From a checkpoint of a small contrastive audio-text model.
Model: log mel input, encoder norm batchnorm, encoder activation gelu, encoder patch size 4, encoder depths [12], encoder widths [128], text encoder width 128, text encoder layers 7, text encoder activation gelu.
Rows from block 4 of the text encoder of a small contrastive audio-text model, named by matrix and row number. Rows with one number belong to one neuron. Each number is 128 + 24 x the weight over its row's rms, rounded and kept within 0 to 255. All counts start at 0. Numbers have three digits each. After the name is the row's rms in percent of the matrix's.
After each neuron's rows are labels from the 100 texts, of 14976, where the neuron reaches its highest value: "fires on" is the input token at the peak. Only what is clearly more common there than usual is listed. The data: single notes of musical instruments (NSynth). In brackets: how many of the 100.
# fc1: MLP up (text_encoder.blocks.4.mlp.fc1.weight, 256x128), inputs 0-127
# fc2: MLP down (text_encoder.blocks.4.mlp.fc2.weight, 128x256, transposed), outputs 0-127

fc1.183 118:135155153148133158159092115157171154084133125127129099141135141132122129191171142138095091133116112145102144121162126148137143103105106159148155100127100084140127153144120151132131146101125160160119141090132155157123149099142072090133147189117114084114138120145131123096142128134163119101139135144084119106117139085161100108137138161120140092154144126129095094131131123079154133092141
fc2.183 119:131103121089116135093140106130121094087143153104147139102152106129104094082102131125132136103166099168130146147141113147096147093128147137126072152148150121109138108122100114156118117141111139114121137176134067150122106159112147112143099125115173175110109190114091125134133130124161179150136126099166149092150160145106123146132126100131133136136176126124123141103119088167118172136136
fires on: "e1" (74); "<end>" (26)

fc1.152 079:118143139150115110129150115135121119110126126166154115158150185135106144142117142095118094113135130138117128157129129144169138121113106105179112134122158142157137103159108084143131130156159113155094143066095119149106133097167173121112153105190165128118115146116124128114150130118153147160150116123131160141103114110113096125146153157118128112062117131136110120101067061155148123119143
fc2.152 076:118070122111110153120113130097150145144131114131125154162111094113101121100130154147144125113129122123094135111128161084086131142127146156100131102164115098093161187113150154164149070107113140117147109146135105115150131133108085127158128112114128124133156148168158128157084124156085135111113134127147122095145086115102131118097129161141120161158130169116152147149177177105086151138115
fires on: "guitar" (100)

fc1.182 069:149141107063079160148145158134157151128141111155104090140130110158114130111167132095122149115120118114096162123131111155131133101105088158117149124101171114117112119090115116131153139100179103143144140082142096145106114136139088163126177120142163085154116146123150122185101134121161114109172111139075150111108110107149132130134140146141127121082126123123163112137157134109139151094129
fc2.182 070:135110141171127123086174119159137157141102129109108127114149128140113117136114100129112135143155169163127118162171166109140140130125135127163159132144139126130125150077114122143140128153118121155091134111109114164120134128146126142090115089138112152121123175127118171082164132071087121177143132146142135104159124151125149162147121135087104123133069156055147089117123127145113105127162
fires on: "brass" (100)

fc1.234 079:143093101126146139154187115148145096126089103168107124142133140124124079128140154118084115104131129137102179110114128129105106125096129099104179088112134125126110113122133161136097090147095144132152128111084163130135192093082134146151115127146100097103137139097172135099107141138129143093116113154118174116124121152114118128112114141095110164147139174138150149127128104149109169132158
fc2.234 081:151130139130163102134081062138101129136101154144162177129117110094125206147095108161119094147126136091123143114160153145125144116127143142136087160144143112163147127147185111106165136142152108116133126135133145167127120141093124102137170169112127138137106174133111090145157095139107125109139124110134127132129115137143191147129123092140120102131139094121130100089150151092128123117124
fires on: "mallet" (100)

fc1.205 128:149104110114079117144142155074151129165150110113135107122064136115148098141149118119140156122129095126135154133154163149102131143101151143118164136129084096138100135133138134117114147081129109112128119169155105119084120163136146148183116121102101125108156119117101170126107124116088167114129122174108107152125193162115109135138152177174130108139097135110147141116114103133137113102149
fc2.205 117:141109137156097119138102128143113105118105090100090165148158101138143122107090134103153103101180074102140112155131180091101150134138146136135128134092109123145139168112161155122141109091122139136172099144149142092125093134121145124143111116099150082134150165145155139151115139170122121078126174136109131164149138153101126107156090094158139127117100099153107110136146146113086134141116
fires on: "bass" (100)

fc1.208 100:139141104115121102144115115101133110116112091129112113154104142122098123141157066126154146158122107135110194120140130110147134182092115129114186149104128120109137123141139151125143152118123130129121141115118096116087115162138119162162138168167158133127114130130115142163124138128155124118146180160111165127127185154126105128140132159165124089098113107118162116099153136161103135065182
fc2.208 089:172129120155118108147128104105095124119114109074117120139120162133096108118079119148088148164111146107148178128104153140125136145103176097119126104112088159100151100129103144106092145148147089102139082167158174153164106129139173132136139147113122141125137120100151136148134142166167155125139123126127088158136116106124097112113115166130124114074163135164131108139106125108113167117109
fires on: "bass" (100)

fc1.50 130:104163176147064139132174130073126144128103117097111125156125139132142117134165135148149129140121145119096129158145151106120159102118092135127126128133150102179162115100157142124155122124161132140109144121114114137101086171175101143116137103125170147100117124128176138168134129104133146094142107150115171163126114099171154117150155118095155109127126167120114137126081117180135127133158
fc2.50 132:120123165128103126072139130167151147161093123128151148167130116139119154149122156139125130142125117127126128166117162100102116125111087116151103143126127191081112109136078071143151135092130153117140096121165111116129096140130108110121099123149124165147165156149113129125107142185102116126152142136133150147070148128130126142139154092123120130141136143090172107149165163144143146169171
fires on: "brass" (100)

fc1.230 099:143096092144105137098100127170121136129127131150069103088146151110110161097102078109122150169105157162154154133153135141113142105153115107103103112141141110155145136084096105135131121139079158110149125152127105131109127151088098123093111137110100105105154135074125131118162138109106085139146111158105175124139149114104147131149133117126129103134093134168154100176116103153157137120160
fc2.230 103:127129123084114132160102155149165133115141101107155136138112099074134076082129131162131105119136135121149082143081120147142148104093092129124119136148142134110113136129114133134160145113069055120137116060118118149128101128165094092141120137119159116136127159160122128104081156137162156116131128129123069097139153147109106111125132114132137142131098087109169116109150124113138139146120
fires on: "lead" (72); "50" (20)

fc1.80 123:127149093140107088136173146121107149130121104112119146145122087053147177160137136096127122119125110156111114187125113109101127162090113135135115111116112114105140135107136129168101086086109109122144133092153118089091143150139103112139122128129136106155157093140128127152133129148103141080160134140098159129134151159130105123133169095106103148106160134152062153134119082107132135127102
fc2.80 121:149136142133135124155191184106106147111098103133167139141114089107069109168101180084115136107121142136170111107149112127057165128125136173123110123111119091115110131120133124118135130136123130124168127145119088123105092171106120068136109089133133112151102075147154108149137121134119151131114125117127157129138138173105130124126136122138116148084127131126107159136122092114154149137110
fires on: "c" (100)

fc1.171 110:106141129144123129058200120145134097121135162119149120130116167152109113125085125149132088096130137116110109132123155149120151145150131136161126145106150117136140129074148146149142111091142138109098142087172078094156112096092138098129154112150126105117087143096114132090110103148148100121125135139081154110099129124136140141166161167113120125120106137131126154111119095111112151183159
fc2.171 112:112123147101124130131116117126121104108139145130096153111141134129152120128171117108131134135119101119161131132133146100134152111089121105188115117122112135094153138181133169121148104161143097137103074116147125153161111107084158131179115114111105099144142144090116186119126202137134137110090146125128115118116140113098101133152132167129095176099090135135160173137149139152137145156082
fires on: "velocity" (50); "a7" (38); "guitar" (12)

fc1.131 074:127138135113149135088116154105075159132115148163140115181113108113118148095112168113111128147152127092116192171090161112114160140167132093151131099107153125121140102097117135165134084149140149131133127173138134119089150140121175165109131140129159087112181135145145141140130111145142112112112130138129165162115154123100106121155167125138125087176118111113140129139135097103130121119168
fc2.131 075:094134174125117139121130115144152106112150127139075103118135111100135120122143149098135107129131128129087090119169087159130091130102142149087132135136147141131152102089145132097141139096137144148127143114126154149188129124132120139107116139166091163159130124104132101140127168094090145133105180099136123092141112086127135143080125161134141163137078120201137140093114153129164110148125
fires on: "guitar" (100)

fc1.138 087:119139095129108129162119087074121121127110149135164128124133131113115140132119147119127151124170153152106091131154101155114092119106116080145154120164126145139121135136163142125105098160103122114133112130151135107112179134128116114135126125134155128089132122112108142101104105089170109141110108141147105142081109087147113144166164067116074090115120166106168114176138145097113122167175
fc2.138 076:125103150158154141146092163127127160127139115109149138151138150132075159166131087151103170144149088126119137092151138117114152118128129127162157151113118101113117111102089170153114162084102138134099157127135148156157113113102142155134145150118128167147122098107146100170140138125111143111126108114120107084133118149090173150080133102139179130069133124120150142106090140138171133109103
fires on: "4" (88)

fc1.147 107:176098095096128168134185168098111156124103151145149114139129115133074124157102146159169094159129167152146110093083106153098099133138135129130152106129144126149129115094140083089140139120130154130143113122121102177124114130126148157147113157135113110155154101107110120091107146123125124136073110072162128144115157125080130120126136124132150135072103131119106123152110119141145162130110
fc2.147 103:137152169099106124139125135145127143118144165098153171080119126116149128119133114132191074134078103116148124097151108099068112105114144123121149141123135159124145112156133127139113112125124121133128080183104116128134123143180155134136141136166127141171126117128124145101107104177144127154052128147097093121142148139139116158123167142126153107155116143122140103187120159131122123126151
fires on: "velocity" (74); "d7" (15); "c8" (11)

fc1.5 084:150142137134093184169181184089138143141114152145112135107141081062112141137110176133151153144103157127111138106112146148153107095131096122109142079109133061111103098144098114107134134107122135161134134150126133160140148143129148103100129108128125099177158136150131120140164144088147117146142141150159158102132173114141140133139131115117136122095147144104159112144135163106109116118124
fc2.5 086:115104101115125095133150114166134134073088130123131124131144143124145115111109103087133126091086081093165152143120121090133126120118133128121114146129108147133167128138148139127139061114104079108115094122139113136099117126149096104168094136117122172108100133116086115129112149164108123128133120119099105107083085131083155140127113157134104138170095106099111146115168113167152121081101
fires on: "velocity" (93)

fc1.24 069:151131096131155124107120130119101163096123157110111088121094129072132126143152113086105130100135156142102142153148168175152142158130144090160118118139128159144140132107119138129140065086172110106136114096118094099080098114132113171128148131129146095086129128130111131138149154140129150135144120146114175099135160123149163132129147104121144097130105182085160138134164119128154169134105
fc2.24 063:125159143163133147155150119142133134150114103138108115115177113111150176116147139111170114121095124161171119131100156125102181125149120117126150138129090135122104136125123122134077148140105138147051143102160143141184162109172139114138168100118141135166131139096107154115087103106134154119099087115142124112161152124126110129140106144104129092149180098121144123112132145148170110097148
fires on: "50" (68); "velocity" (32)

fc1.137 122:132111127115090123070162138115119126093178125157105109150100101144119124149101117118110149128151161127110107130094122149157183126137185119124112124074113175122175137135125181131136101131144159099120169127130139161136139078130143124173141122146107148107117141124151106156134111141153121116145130118104128083116131124125114127137133139148102168070127130084121167168113102148140126174147
fc2.137 119:114160173164120117133134137098089144133161120133144123124087145135094166078143140109119149103132107126086131155149112133137127112195146142148106151126139130109118135148167188147142094152114128115112105108153126137120117138096151134133102060164101186129104105118093115143138139117109117140100154110123108150142147097128127173137164132104105156117126107138164071149128141113134086105147
fires on: "guitar" (100)

fc1.185 082:120118116113150160112141108130107140152145135166107117106096143122089093141093082101105132177071147151165143162125144159104135109136105147106122089115154120125150080122132125136111129149120106154151132146124129135133161134094109115117086113154110077115131112124131163115153121091116125165131093165129177121151144111102157126176180133160149131142112164181105147160168132135146125132137
fc2.185 092:157141143114105103150121103135134137134102147077125102157112136114165168102136139157147129109125150102172135131162074101137097156113129146127112142098101131104080143130086147090158145089126135133125115117109159129102127098140099109090141148084162168147110133109159078131112124141140112083149093148123087097101108121114127137120148161149119156148128122093144134157125072155106138155158
fires on: "synthetic" (100)

fc1.210 076:136146136100144165123132129126137138170152153156116147111160123130161139146094104131098107183115131122078164155093161135119149129159100123147171147118126104138130115131190138132106127112135125123144120105070136114125173090127107118133133129193105117141144111148139117162126103110086123152110097113179179136131118145139140171104079110108094149117127115125122121153110131156133103076148
fc2.210 077:129172082138130122155144067117120106115151131100136128130103110149107144102118119122169108120188127114123154101128105135123115134151141147129127122163103077101168174092099146106113146134117103085122133118104127112127100130144134136170125097129147124085092149110116130130154093146115097130105115161125157116171099110139151075098156120150145106094154115116094086099117129134137103170169
fires on: "6" (100)

fc1.82 115:096158094120166127128122138109145157107117140164124139126131100140125134160119149134124097127106106133055147170177158093080152114123130118126128112132139113090149098137101141150128110148118121167123112151127128143102094089141151104126140161096116142126155176167099104086092130148168106171169130166145118115136161107161143127164140131111097136148144142131097071146093138141143137132113
fc2.82 103:118129120125113133138122105190167094072122113124139113121123122127102146140138174141153127139154138099113178130147157088120139093097101148118095149081145105114134175139094116149137135098102152160116140132118108173105130160136132104110119118131139140089140162151128105126158106157148142119163112110092094131120150120177105135145136109098156093130106170132132114057093155154139120147138
fires on: "e1" (80); "e3" (20)

fc1.20 107:130147153133103120104136117086107147090118104116146072126150108111127146122134120134053067135125163122153087179083123136160137149132138150168166121097089138154138110097115183128133100129172133090146147113138142129165120109123141130149130127136153164109137109074153156132137126131158134121158132141152146099126157122164168149155139144151130156095112135113142124116103149112162133137144
fc2.20 113:133143164158107086108103141080127115104117126128168132116080160152144084123110120119118107143150139113151129162107143152094140183154143138142146167124116147139109127133168164125155092121146162120158123101113155192142104089149126134099098137140114182104086158110124125137100138116130118152118179118125149134165105114153153146101164128125121139130103178144134120120094122134172106135153
fires on: "guitar" (92); "100" (8)

fc1.209 088:146126137158154186172122137123141113116116122125145111165144142067153096116185100120121142144114125137120096115106136137184138164125127118126169107081119135129135115124113136072123089111105118154117127147088179095125123112143119165120116148110119112155188125162135113156100109155134138101165149123145138086125128137180096141113129140127147117116142123122186140147157113168127144151137
fc2.209 082:133116097107120107105151171099116157124101100114128194088128109206122165126079153147120119119115111109146171117113137130089087126115125149102108144182117147115140108120118108168130135102120156080138156108111096159158119130131145099107121119126121149134052120073106141113146151126089128159114129129105129152114133107104163125156141125146126105089124126131123117134111125106117152112111
fires on: "50" (56); "c8" (18); "127" (7)

fc1.174 096:110122144166121177129128154130134116090146100123106124121099113109132128116127176149112110131143132115100161146149158156145166139148145135137128143171125118104152134118108119112101084100113121100138108163153125155146067054130150095109167117129150135095137118149078131113135126134165127147122103169190139110135178158146176137137121127158142148115116134118110083127118120133094127085099
fc2.174 093:111111083113108125115117120146163158155117205115159120133085132123089091108126145112133103132140169163111127133141102113153151132143160139160118119091132128190114105159176136136128128171145147154138098077130138143149121187160096106155105105122146131151094130128143137099108142164117125116121129127142088127129114110148112117129115088093096117095118154148096151104099102123144108144156
fires on: "d" (100)

fc1.217 111:125068160110154103169128147095150123161104152114097162101110131145059145162076121107149116126166139144104136115116130116126148125170139110166138139109114152131122152128152125136107123137102128118088161156127160148104115119150160147171151066134131158104114104097099143119101104079144094143123106146164111110127128137151103099125161128132138140083146122100149117111156112111099135156147
fc2.217 118:137089143143119110152119130120152155142122137149094163154120129135085121087087105118092129078113097159123101075106136113125095091173135098154160112140170115143128159131149151138141135103095102139122119113151144095207132136158109113143116126127145157137141105103128095113159120125137155101128116135110133135102132110115125188106134102176140114158115114153104168142119128155173146158142
fires on: "velocity" (100)

fc1.54 143:122137076070119127111107144145121094151142133127093102103152102118134117135135115120125164137112120121094153146137115149129162103166131181140173151118109146143066149138157123154209096133119089154143133135141140133145082140156125116128169120112151110163150126149135124141139190110066127144113122167107130125123105124177125118137129128113141117162155164113131133122134118158109114123160
fc2.54 138:170136124107116111094117117107119127116117157106090084145143092131168138118114112124209120148133164128122160139090126143125155160152106131117160138154130121158094140120168105100143132127096098139122101128104151083137141147118105108095156083120102112133113112156118172171159131167126149099130128110115169116112108127166148101148109140119099110152127197154138129102085126139122124117101
fires on: "6" (100)

fc1.30 076:123121139140158165064140148138131125151132145157135092134165130101142132163115099096136110125114137104108124155128167179136128135149122095152144135125185103105137137125146137097099088154136149092105105108082149115123131115128114119112106151118114123095163089104093113151135146124103116150096118110155129147118107146097145093110197088183092104138129143111160160115143114086134100115124
fc2.30 076:153151103144138168139160088072146133088130115103105129136119125174108111092147103098144137131124129160132120101120105154143163123131101151073124100097102107128140135173131154118149177117149127161142122123124061150154131145088129132160116114134076125125165134150111106133109115157121129096146133100115144126143091086150124115171078175146090135142131114132135109128085139137096131135129
fires on: "," (66); "100" (12)

fc1.237 097:120133158135161105080109118141164124114149145163152091131103108134116125125186083153118143141113123139105129114156120138115117143126101094149131104122127148179151133112136101129128136128123134184139121161094115149127098112097126166109081166097146085144114156127113074144146157120186119140139118106106106114093086108111130109107138134130110127124131148134160085149204107127119147100139
fc2.237 095:165133099120092118123168093177085109124147123098086165111151125124129068118110171153133118125153161141115120112135104120113143082121137137124093141158161103082116153136104146101127122135105138097150118110151131142154156140116182101152128139133108159108144129099138166105139132111108150121131137134124153093167201128137168147142161154131153105158129105098103136130105100138161152138104
fires on: "d1" (46); "50" (28); "<end>" (26)

fc1.207 076:093119134114161139148151208141119128116130139171123148136100127144121118116171091117130113133097113139149098090078136148134129082085127160167092140128136125151106113127125118156137123114159110160074142143129119156119093142156108147117142136131125105113133144118164135129136108157119137123126096123154119116127149171170161138126157115156172127100081169110119106117154137127075173094157
fc2.207 073:151155156175099117142154116132166164139121141102137208129164166133195157141112132125139131106131129117074163121110114117128111151118138190116139139167169144149143115108139132127148139114127108164127125096153143116161163129095115125184125112129136146122098155092135101115122123112140095127159127167096127130104127124100096103069121129113110126116119106122106142155094118143112109156142
fires on: "keyboard" (61); "f7" (39)

fc1.200 115:151132105084116073130162122103147117128143086114128155145107157154116140133129101085193156163147123141116153123128144169150133155098173134109162148132121114103137134166127120112090159098142097139141112154109121100096093139144141104159120144171142101142116117144126151172094130113163113106113155148150156122136165170149128139145143144168108087098120133127120110110147149101138168087147
fc2.200 108:153114100104112099129096051137140131145110076131099135134109089136125117131105128136105116118135145132143140157112147122141106140131138129133108105102110165142162121130115150135170145102085126068133153123146137149127063155137134143139145148133107140139179106128112159182115146180150107137090148143145108148113119083127099115103120177134142144104154087142131124065149147156106134130120
fires on: "bass" (100)

fc1.252 100:119125135116088078148112105151136146164144171103163148140125097113106138096094097159157120098141146077130137141100103113120121083124150165153168149091135132117122143128160116111156131116164134137129119091091104096109143161122122105176120109165112115121138155103153118173142097090138112147104135153176116124124131117080170169137104090124170099122143134118112128160129146125131112125162
fc2.252 091:179097104103148115097117144155144132104097109154142129121132171118117122178111110123144116136122134094122114136097144128098118160131120131122137107139147165117148118150063106126154096089096134084143122177128071111148101098156107133127174113096084145145144120124057136074109144134140082141121086107128143145153110145143160098109111123129105134126120114139154118132152143095149115122115
fires on: "4" (100)

fc1.153 077:110175097130149163116123147139123144125137122127145149146118150088116183182140114176086096120121140124097138119135155097091133092152150108131159145164107089119128123147132127144114086153145106120116164093149096128095140114126101122085145141168114132103132150104159124119118083120147127138122155133122186106116123106123146142137143171101142101127142178084177109118098090159120126139139
fc2.153 070:120123120146135152128114109138170102166129137104134094145139114121118141094107148106186131160130138100141136163131132151178124134109110135084128108117139161151147119134138149115103097126117186149157074093107143147137158137144134160124111106099098105151161124147136088141143141183117143147178140124100075119140153124133094098116148167118109135082133136121067135126137144100123154081116
fires on: "e1" (94)

fc1.31 094:132183117145147152149097134147138120146145162141152111138142157114127156147089091154104138141103105179124132139091095163128144140143123135156166127158120152084161126136127149113128140131157190126102109111121133134128145173126126118130108142132109155119118126091174121137162109102135169100095119107135143093083116100127145133125143104107169110165163106112135083123208109099137137113135
fc2.31 098:123139139109106117102136100142110124066140104090138163142146125176140092101162133152131121090151109150175095096084139120123148131125115134140105161166139103102139156133116172115133156101131155130175116122125129123121096074139177127119122150142129113166113145097160132128191141165111102123167130112138143097108146146140091153165103125140106120158166144127121162104155140123116154121156
fires on: "<end>" (94)

fc1.91 075:123120093124178123108160155140137157117082154118127136144127144116124144126136129141104152142120129118120130148059098169140121091173124112103176154130136196136142135080120136168188122112150111122145132136139130154162117107101137112142113130108141135158084155107144106068168126119118108117119093135161150110108141149159142114118168118084121133122149123158123117158128141123118115183155
fc2.91 077:143108151142092112123137142180158118122112116112166164126143100139150116116080044102158080142154107119138159119143168098117098109122111109203110130164121104169118143145139114142124148088134090137151161100116148116113124117108146126129149125122114115112145152145134143178136114134132136103160143162161141106082158103145125133151133148153096145159129134144173112144122121125152153106143
fires on: "<end>" (100)

fc1.145 100:107145090104111139142112103087133132137138144132146179127164128156138203106124142111113129156123107112085176120086153138120143096117127110114145097112121089128138125172107148122133123150144107140065125095114141147133092116107108137094121145169106091155093117120099101136171119116126087150073132163158126114102109145098108149135126123108140102126152141117125177111112130081134105129134
fc2.145 098:139155164128148104151111133108107129101068127132123078110183111120131133117159110115178121133120126131152144122125107095143134153134131084115099122130104106114136147122135124142174118122154110094090183135127147172152121133138114142123099107142112111142156114155148103100114128177131098142082126142119071110153160123131175171116149145088112122145137125136147154154128133130113087055112
fires on: "velocity" (60); "c5" (23); "2" (10); "100" (7)

fc1.173 089:153067086136121126127122146121121124047149151139152153156151149151124125125099147107122130113166135177116155102123125145159123158130124138176152139091128159102157146107106105101138080091144117136159120155116150140124107126125113137095116168108109105149115152120096113126102112113104148149118110110099128139123159168117129150172143153116162094146106128117166119141130154154196124151159
fc2.173 088:108128137134117132093125131078172151157120144089077139097147082141148165121134116144157101125109094146157164108122138117100124173113134132126128111143119148153146100112152153139133118137117137095124178127129106166103130103094134125140144086111119130139149167117171098085112101154109103103094165157125120123153150094135153153081063130150139125098112146144090128154096111109108112102124
fires on: "," (88); "50" (11)

fc1.12 095:140146112138125148158104120115171146084103099173155086107161131132089133129134112102110100128117126171109166138193158154093108097106147136121141142153154137130145117136128112120088105150118153137090112122106136173113126127143137126124126120133155095121125126136126116130153130119154125121120113116108148078126151074197135087143089117153143109145169104146126065104133147125162117131174
fc2.12 097:099126112101137110089141095173140126112146149082144119133085093064158088102145136177085142117146128166137103143114112139146128105142163158093111139123120127106124167136072116134161134082114147148118136162122122130137113151142129107141120145110120166104119158137130136116138128116153157136128142117161174119179125172144107147117137135109125078084116125097106154132127104129099182118113
fires on: "d" (87)

fc1.229 094:171132155122155091104117137131138135100121126147153114122156108115124144123131077140139160121129171139094145132137145128146151146102135084107146177135144114120161111137135107098158118100101166125096137140106121142112149107108143098106108162161150095169183123140142152187068162139160128111109146108082145132104139153106109111131108127062114120141178125121130128112170141116096121141144
fc2.229 082:158139094134118180134107130127102149108091143140093102144085117152116076128157128148109089154133108150139106122098112159148110102165156178133109122138144141129141165118123126158088146144134101085148132141119085164121105163146114167129120147150125161111081116172160093090148149086137132142119109136141175122154109114148118122140169082121144114115110129125140125105076096127124104110135
fires on: "," (95)

fc1.4 121:089186139129104169097125127128100158125134113173144095125136104170151090115126113137112106105171133133117122096166136161124147119131101118108120114120143097159152106063146163125118128141137114126149158125133111157146078126138103137143158147156131116146097104123118111112151117142081125147149125153161131136097161176111130133093102129172084173103082120104126140140151152163149122117094
fc2.4 116:111165134138108100128088160157149138120175134127104125148108162114132142141113141176112137118111144117128107107156127154113108110105144111144116087136146113139142130134123077155073104170093119155118135116118136118118109118130143120166128147139120166125164110161140098163153195128096161122113130132149127136131108087138166161140162130116097072185113112139127083102085092114101137147116
fires on: "<end>" (93); "50" (7)

fc1.112 120:136141119121107127130165138142108160130095107128122129140121152121146161092127133104118148115093158171156152112115173145125128109142119105125185113119099105154154112149087116110143112127157090080116142164157116150103107080131142137115132140147099119155117104148102169099121135134119119160101146132156091143134172141132103137071154124078124124127129160145105174153070133071150108116148
fc2.112 109:142150139088134089119125165137115132148114146093126105137144101129158127144131095107161109096160156081124093141136115084119165148090139123120134109144100150121129086130111114163157125152086135117108133156128147125122107114131104128137131107138146129176127103177072150116119131143088063086126173127109097121121169140139104152085126141135158139118113088151097144099128114141103090143086
fires on: "velocity" (100)

fc1.22 073:120167107109139116149141155102112189141157144163123119136104133112120125104104109125109111156163136125082115125111132116154126149113139102112178114125159148126098113163121153113169103149122083128136070110118110136104133161142129123139151156178069123116176155079126128138109140144116129117130153150153146098185142154123139153166133129130105138139171139116122121192139152094111114106107
fc2.22 072:144141172154144126142074106136164095076097150067158139085146107134111137154110141160149129142080092111127120123121123137073147135113134130148121143125139058114098148097131112122102162115121112135116137143161149117121110126124125151113067088110129118098120085128139152173169089108116096166123143111113111131102136141117123097148113109122127142149125167113149119112141146109161150149132
fires on: "c" (78); "b6" (22)

fc1.45 096:114110130144135132107109128135138116128134162132120084129114136131123101120121151155089122136109152133061161163161118112072166091126139166107118099112102091159180158142088110127139114162132145152126121141071156105120163099123122119145148172117144084124131130136140146139130115127166133159098099126114116084142149132152144118139098130055121172084122152110142109100106127138123141110152
fc2.45 095:114127136143121108157119129147091108118130097120147147132131097137121112109124170074174146170145101114117097115142123133110118117124118122116121140151121138106119177134131117108122134089126140138150105090193113146131123102136121067103095169157077121120114114133097149120089127121181200087136123098120130150177122154152130105156141098135153111120128112149092135117097109098141133088101
fires on: "d" (100)

fc1.111 101:132113125096169137140157150155132118155126122161155157117116152078124107161131107101129133101106073117134146114140146132130099099136134123114090125120122130101112120154175129107099086133152151127158149119099151165154157093103111160095086124137135172133131087151137118140180068102129116128152092186153133153150105126155140167092130106124106135131128167129139139108160123140156146167135
fc2.111 112:153169102136196119134113110126123120163141158133130124123136104099179172099125090107129095118099117132130122099161158127138129166095131097148147120134138142110109151113101119110172122124125121095162129143089154138122120107141158148132128196115165177160105172133138123117164098129146114109129153103096139141137146113156101150153099152136125112122147092142139090092091093094154133158125
fires on: "mallet" (100)

fc1.47 100:150125114143089109120129122067126090168149115136137143120076109148108133089153103094157147172150108121124156160143107141152141147110185118113114132125158092107141150110121141118151142102138163111123131142140165114127090158154110121144135105125108132134137123187143137144093100165148112096094145124166165128075121133140162138139119167167142108134076142132142108145158100118103134092146
fc2.47 099:153141138125129131119147107165153139129148144138137114102168107125114149123111165158132109114143093087106124092089116186113094129123168119095146061089142175159113137143108132156112128118119137152132166127139124129134148149151145175107089145107107131146148133102131119127124171136145181081164151115101112142148119117108124103097102144162147153150124123181102138083135141092137099135156
fires on: "bass" (100)

fc1.240 097:116163075104085142117154118127137120148131130138138143145132119127114111121138140132163129134147123092121141147110202136093115123124110123142128164159175115161146105113147106076139116104124042140146127118104116138153110142123122121123138085148154105144119164113123110141121134110161097121122116186117190118149114125135152134140120132095135105098131160097136180092131092168108143128165
fc2.240 101:129112145178107131081147141127119111133082140118139097144151144141112118166176159109186120147159151095058151156112099129125146125109100060128150140098115154112123135112159176134146171115144165080124087123160164118134105098145103112139125140147138110140112115082123120095146131133115144147151127110136132111127105085166123131140089117153131149108127148125124158143122136141108154140149
fires on: "brass" (100)

fc1.203 107:112158131126160089159149141136128131134114134184119154134096163121106168121087083174107123128123143135081086139186170126121152112128136127157141120107126123147122144163171128121118093092139104137119164147136088135131158175156119134144156103139133112138148167115144150123123103118072138116125132123157157136110134126118082161120158158130093112103095142166118127123123148156173163100135
fc2.203 110:144096107141115165143128105093128136112139113125153126113158160180137167145126150125100119140133140091117128179120145101112129099126135146134127062152124096116136184136139158163114114108158088148127130136122109111110115152207127078128118106106129149148127126133119105146162087116170143166137099104128149133155165146160119136167132147132133131142057118151165111117139113145129112136097
fires on: "6" (52); "c" (48)

fc1.76 114:125124121138129199113168130130144151169170126164136127169109156137109149140143141086141123124125103130078144156121133124172180079107142118133122138090147148129153125113125112153152158137114159136121101113137107176123134151118137130135123149155113167128178128115146144160128101158114131112145070155171173114144142163104096107147136128139094105157127130136122126138101156097125114190135
fc2.76 106:089103147167101138097132175139169134116154122126163138098098124158135063168133132154129164081169105120119100133088136111114134137146152156119112160095124156120165119160123170137130122109112119099114130124148137135120146090088152118153143095103104161144142152182106136172152136108089106116170129128129101147120121122163161126125099101133113151117115170117138098124159128154132099115113
fires on: "keyboard" (44); "<end>" (36); "b5" (16)

fc1.148 080:083116146114155136084084155136161119165112141162146181117107104132140128147173083103104095102135127142088133162134179143130117132134191141124139124163141103127128143101132105125121114148153133139121115133090130113107139135148133131080098099125132117127132092159106103096095160125125125093100133127166149100126127162160109104111149136171105116133136168102147095176175133140109105130123
fc2.148 072:105142100110121112174146107082106128064093127122095088154121158119102107119110178173106157107121110155163150106103105101154114099105094149132104156123080115132105089118122138131147116126130149146106143118116132123126117145149135134120137171118115162106087127166136129186121101119113118159110136136117113106093094131149111113138097091097139182157092139145114157120097137104128156132101
fires on: "bass" (100)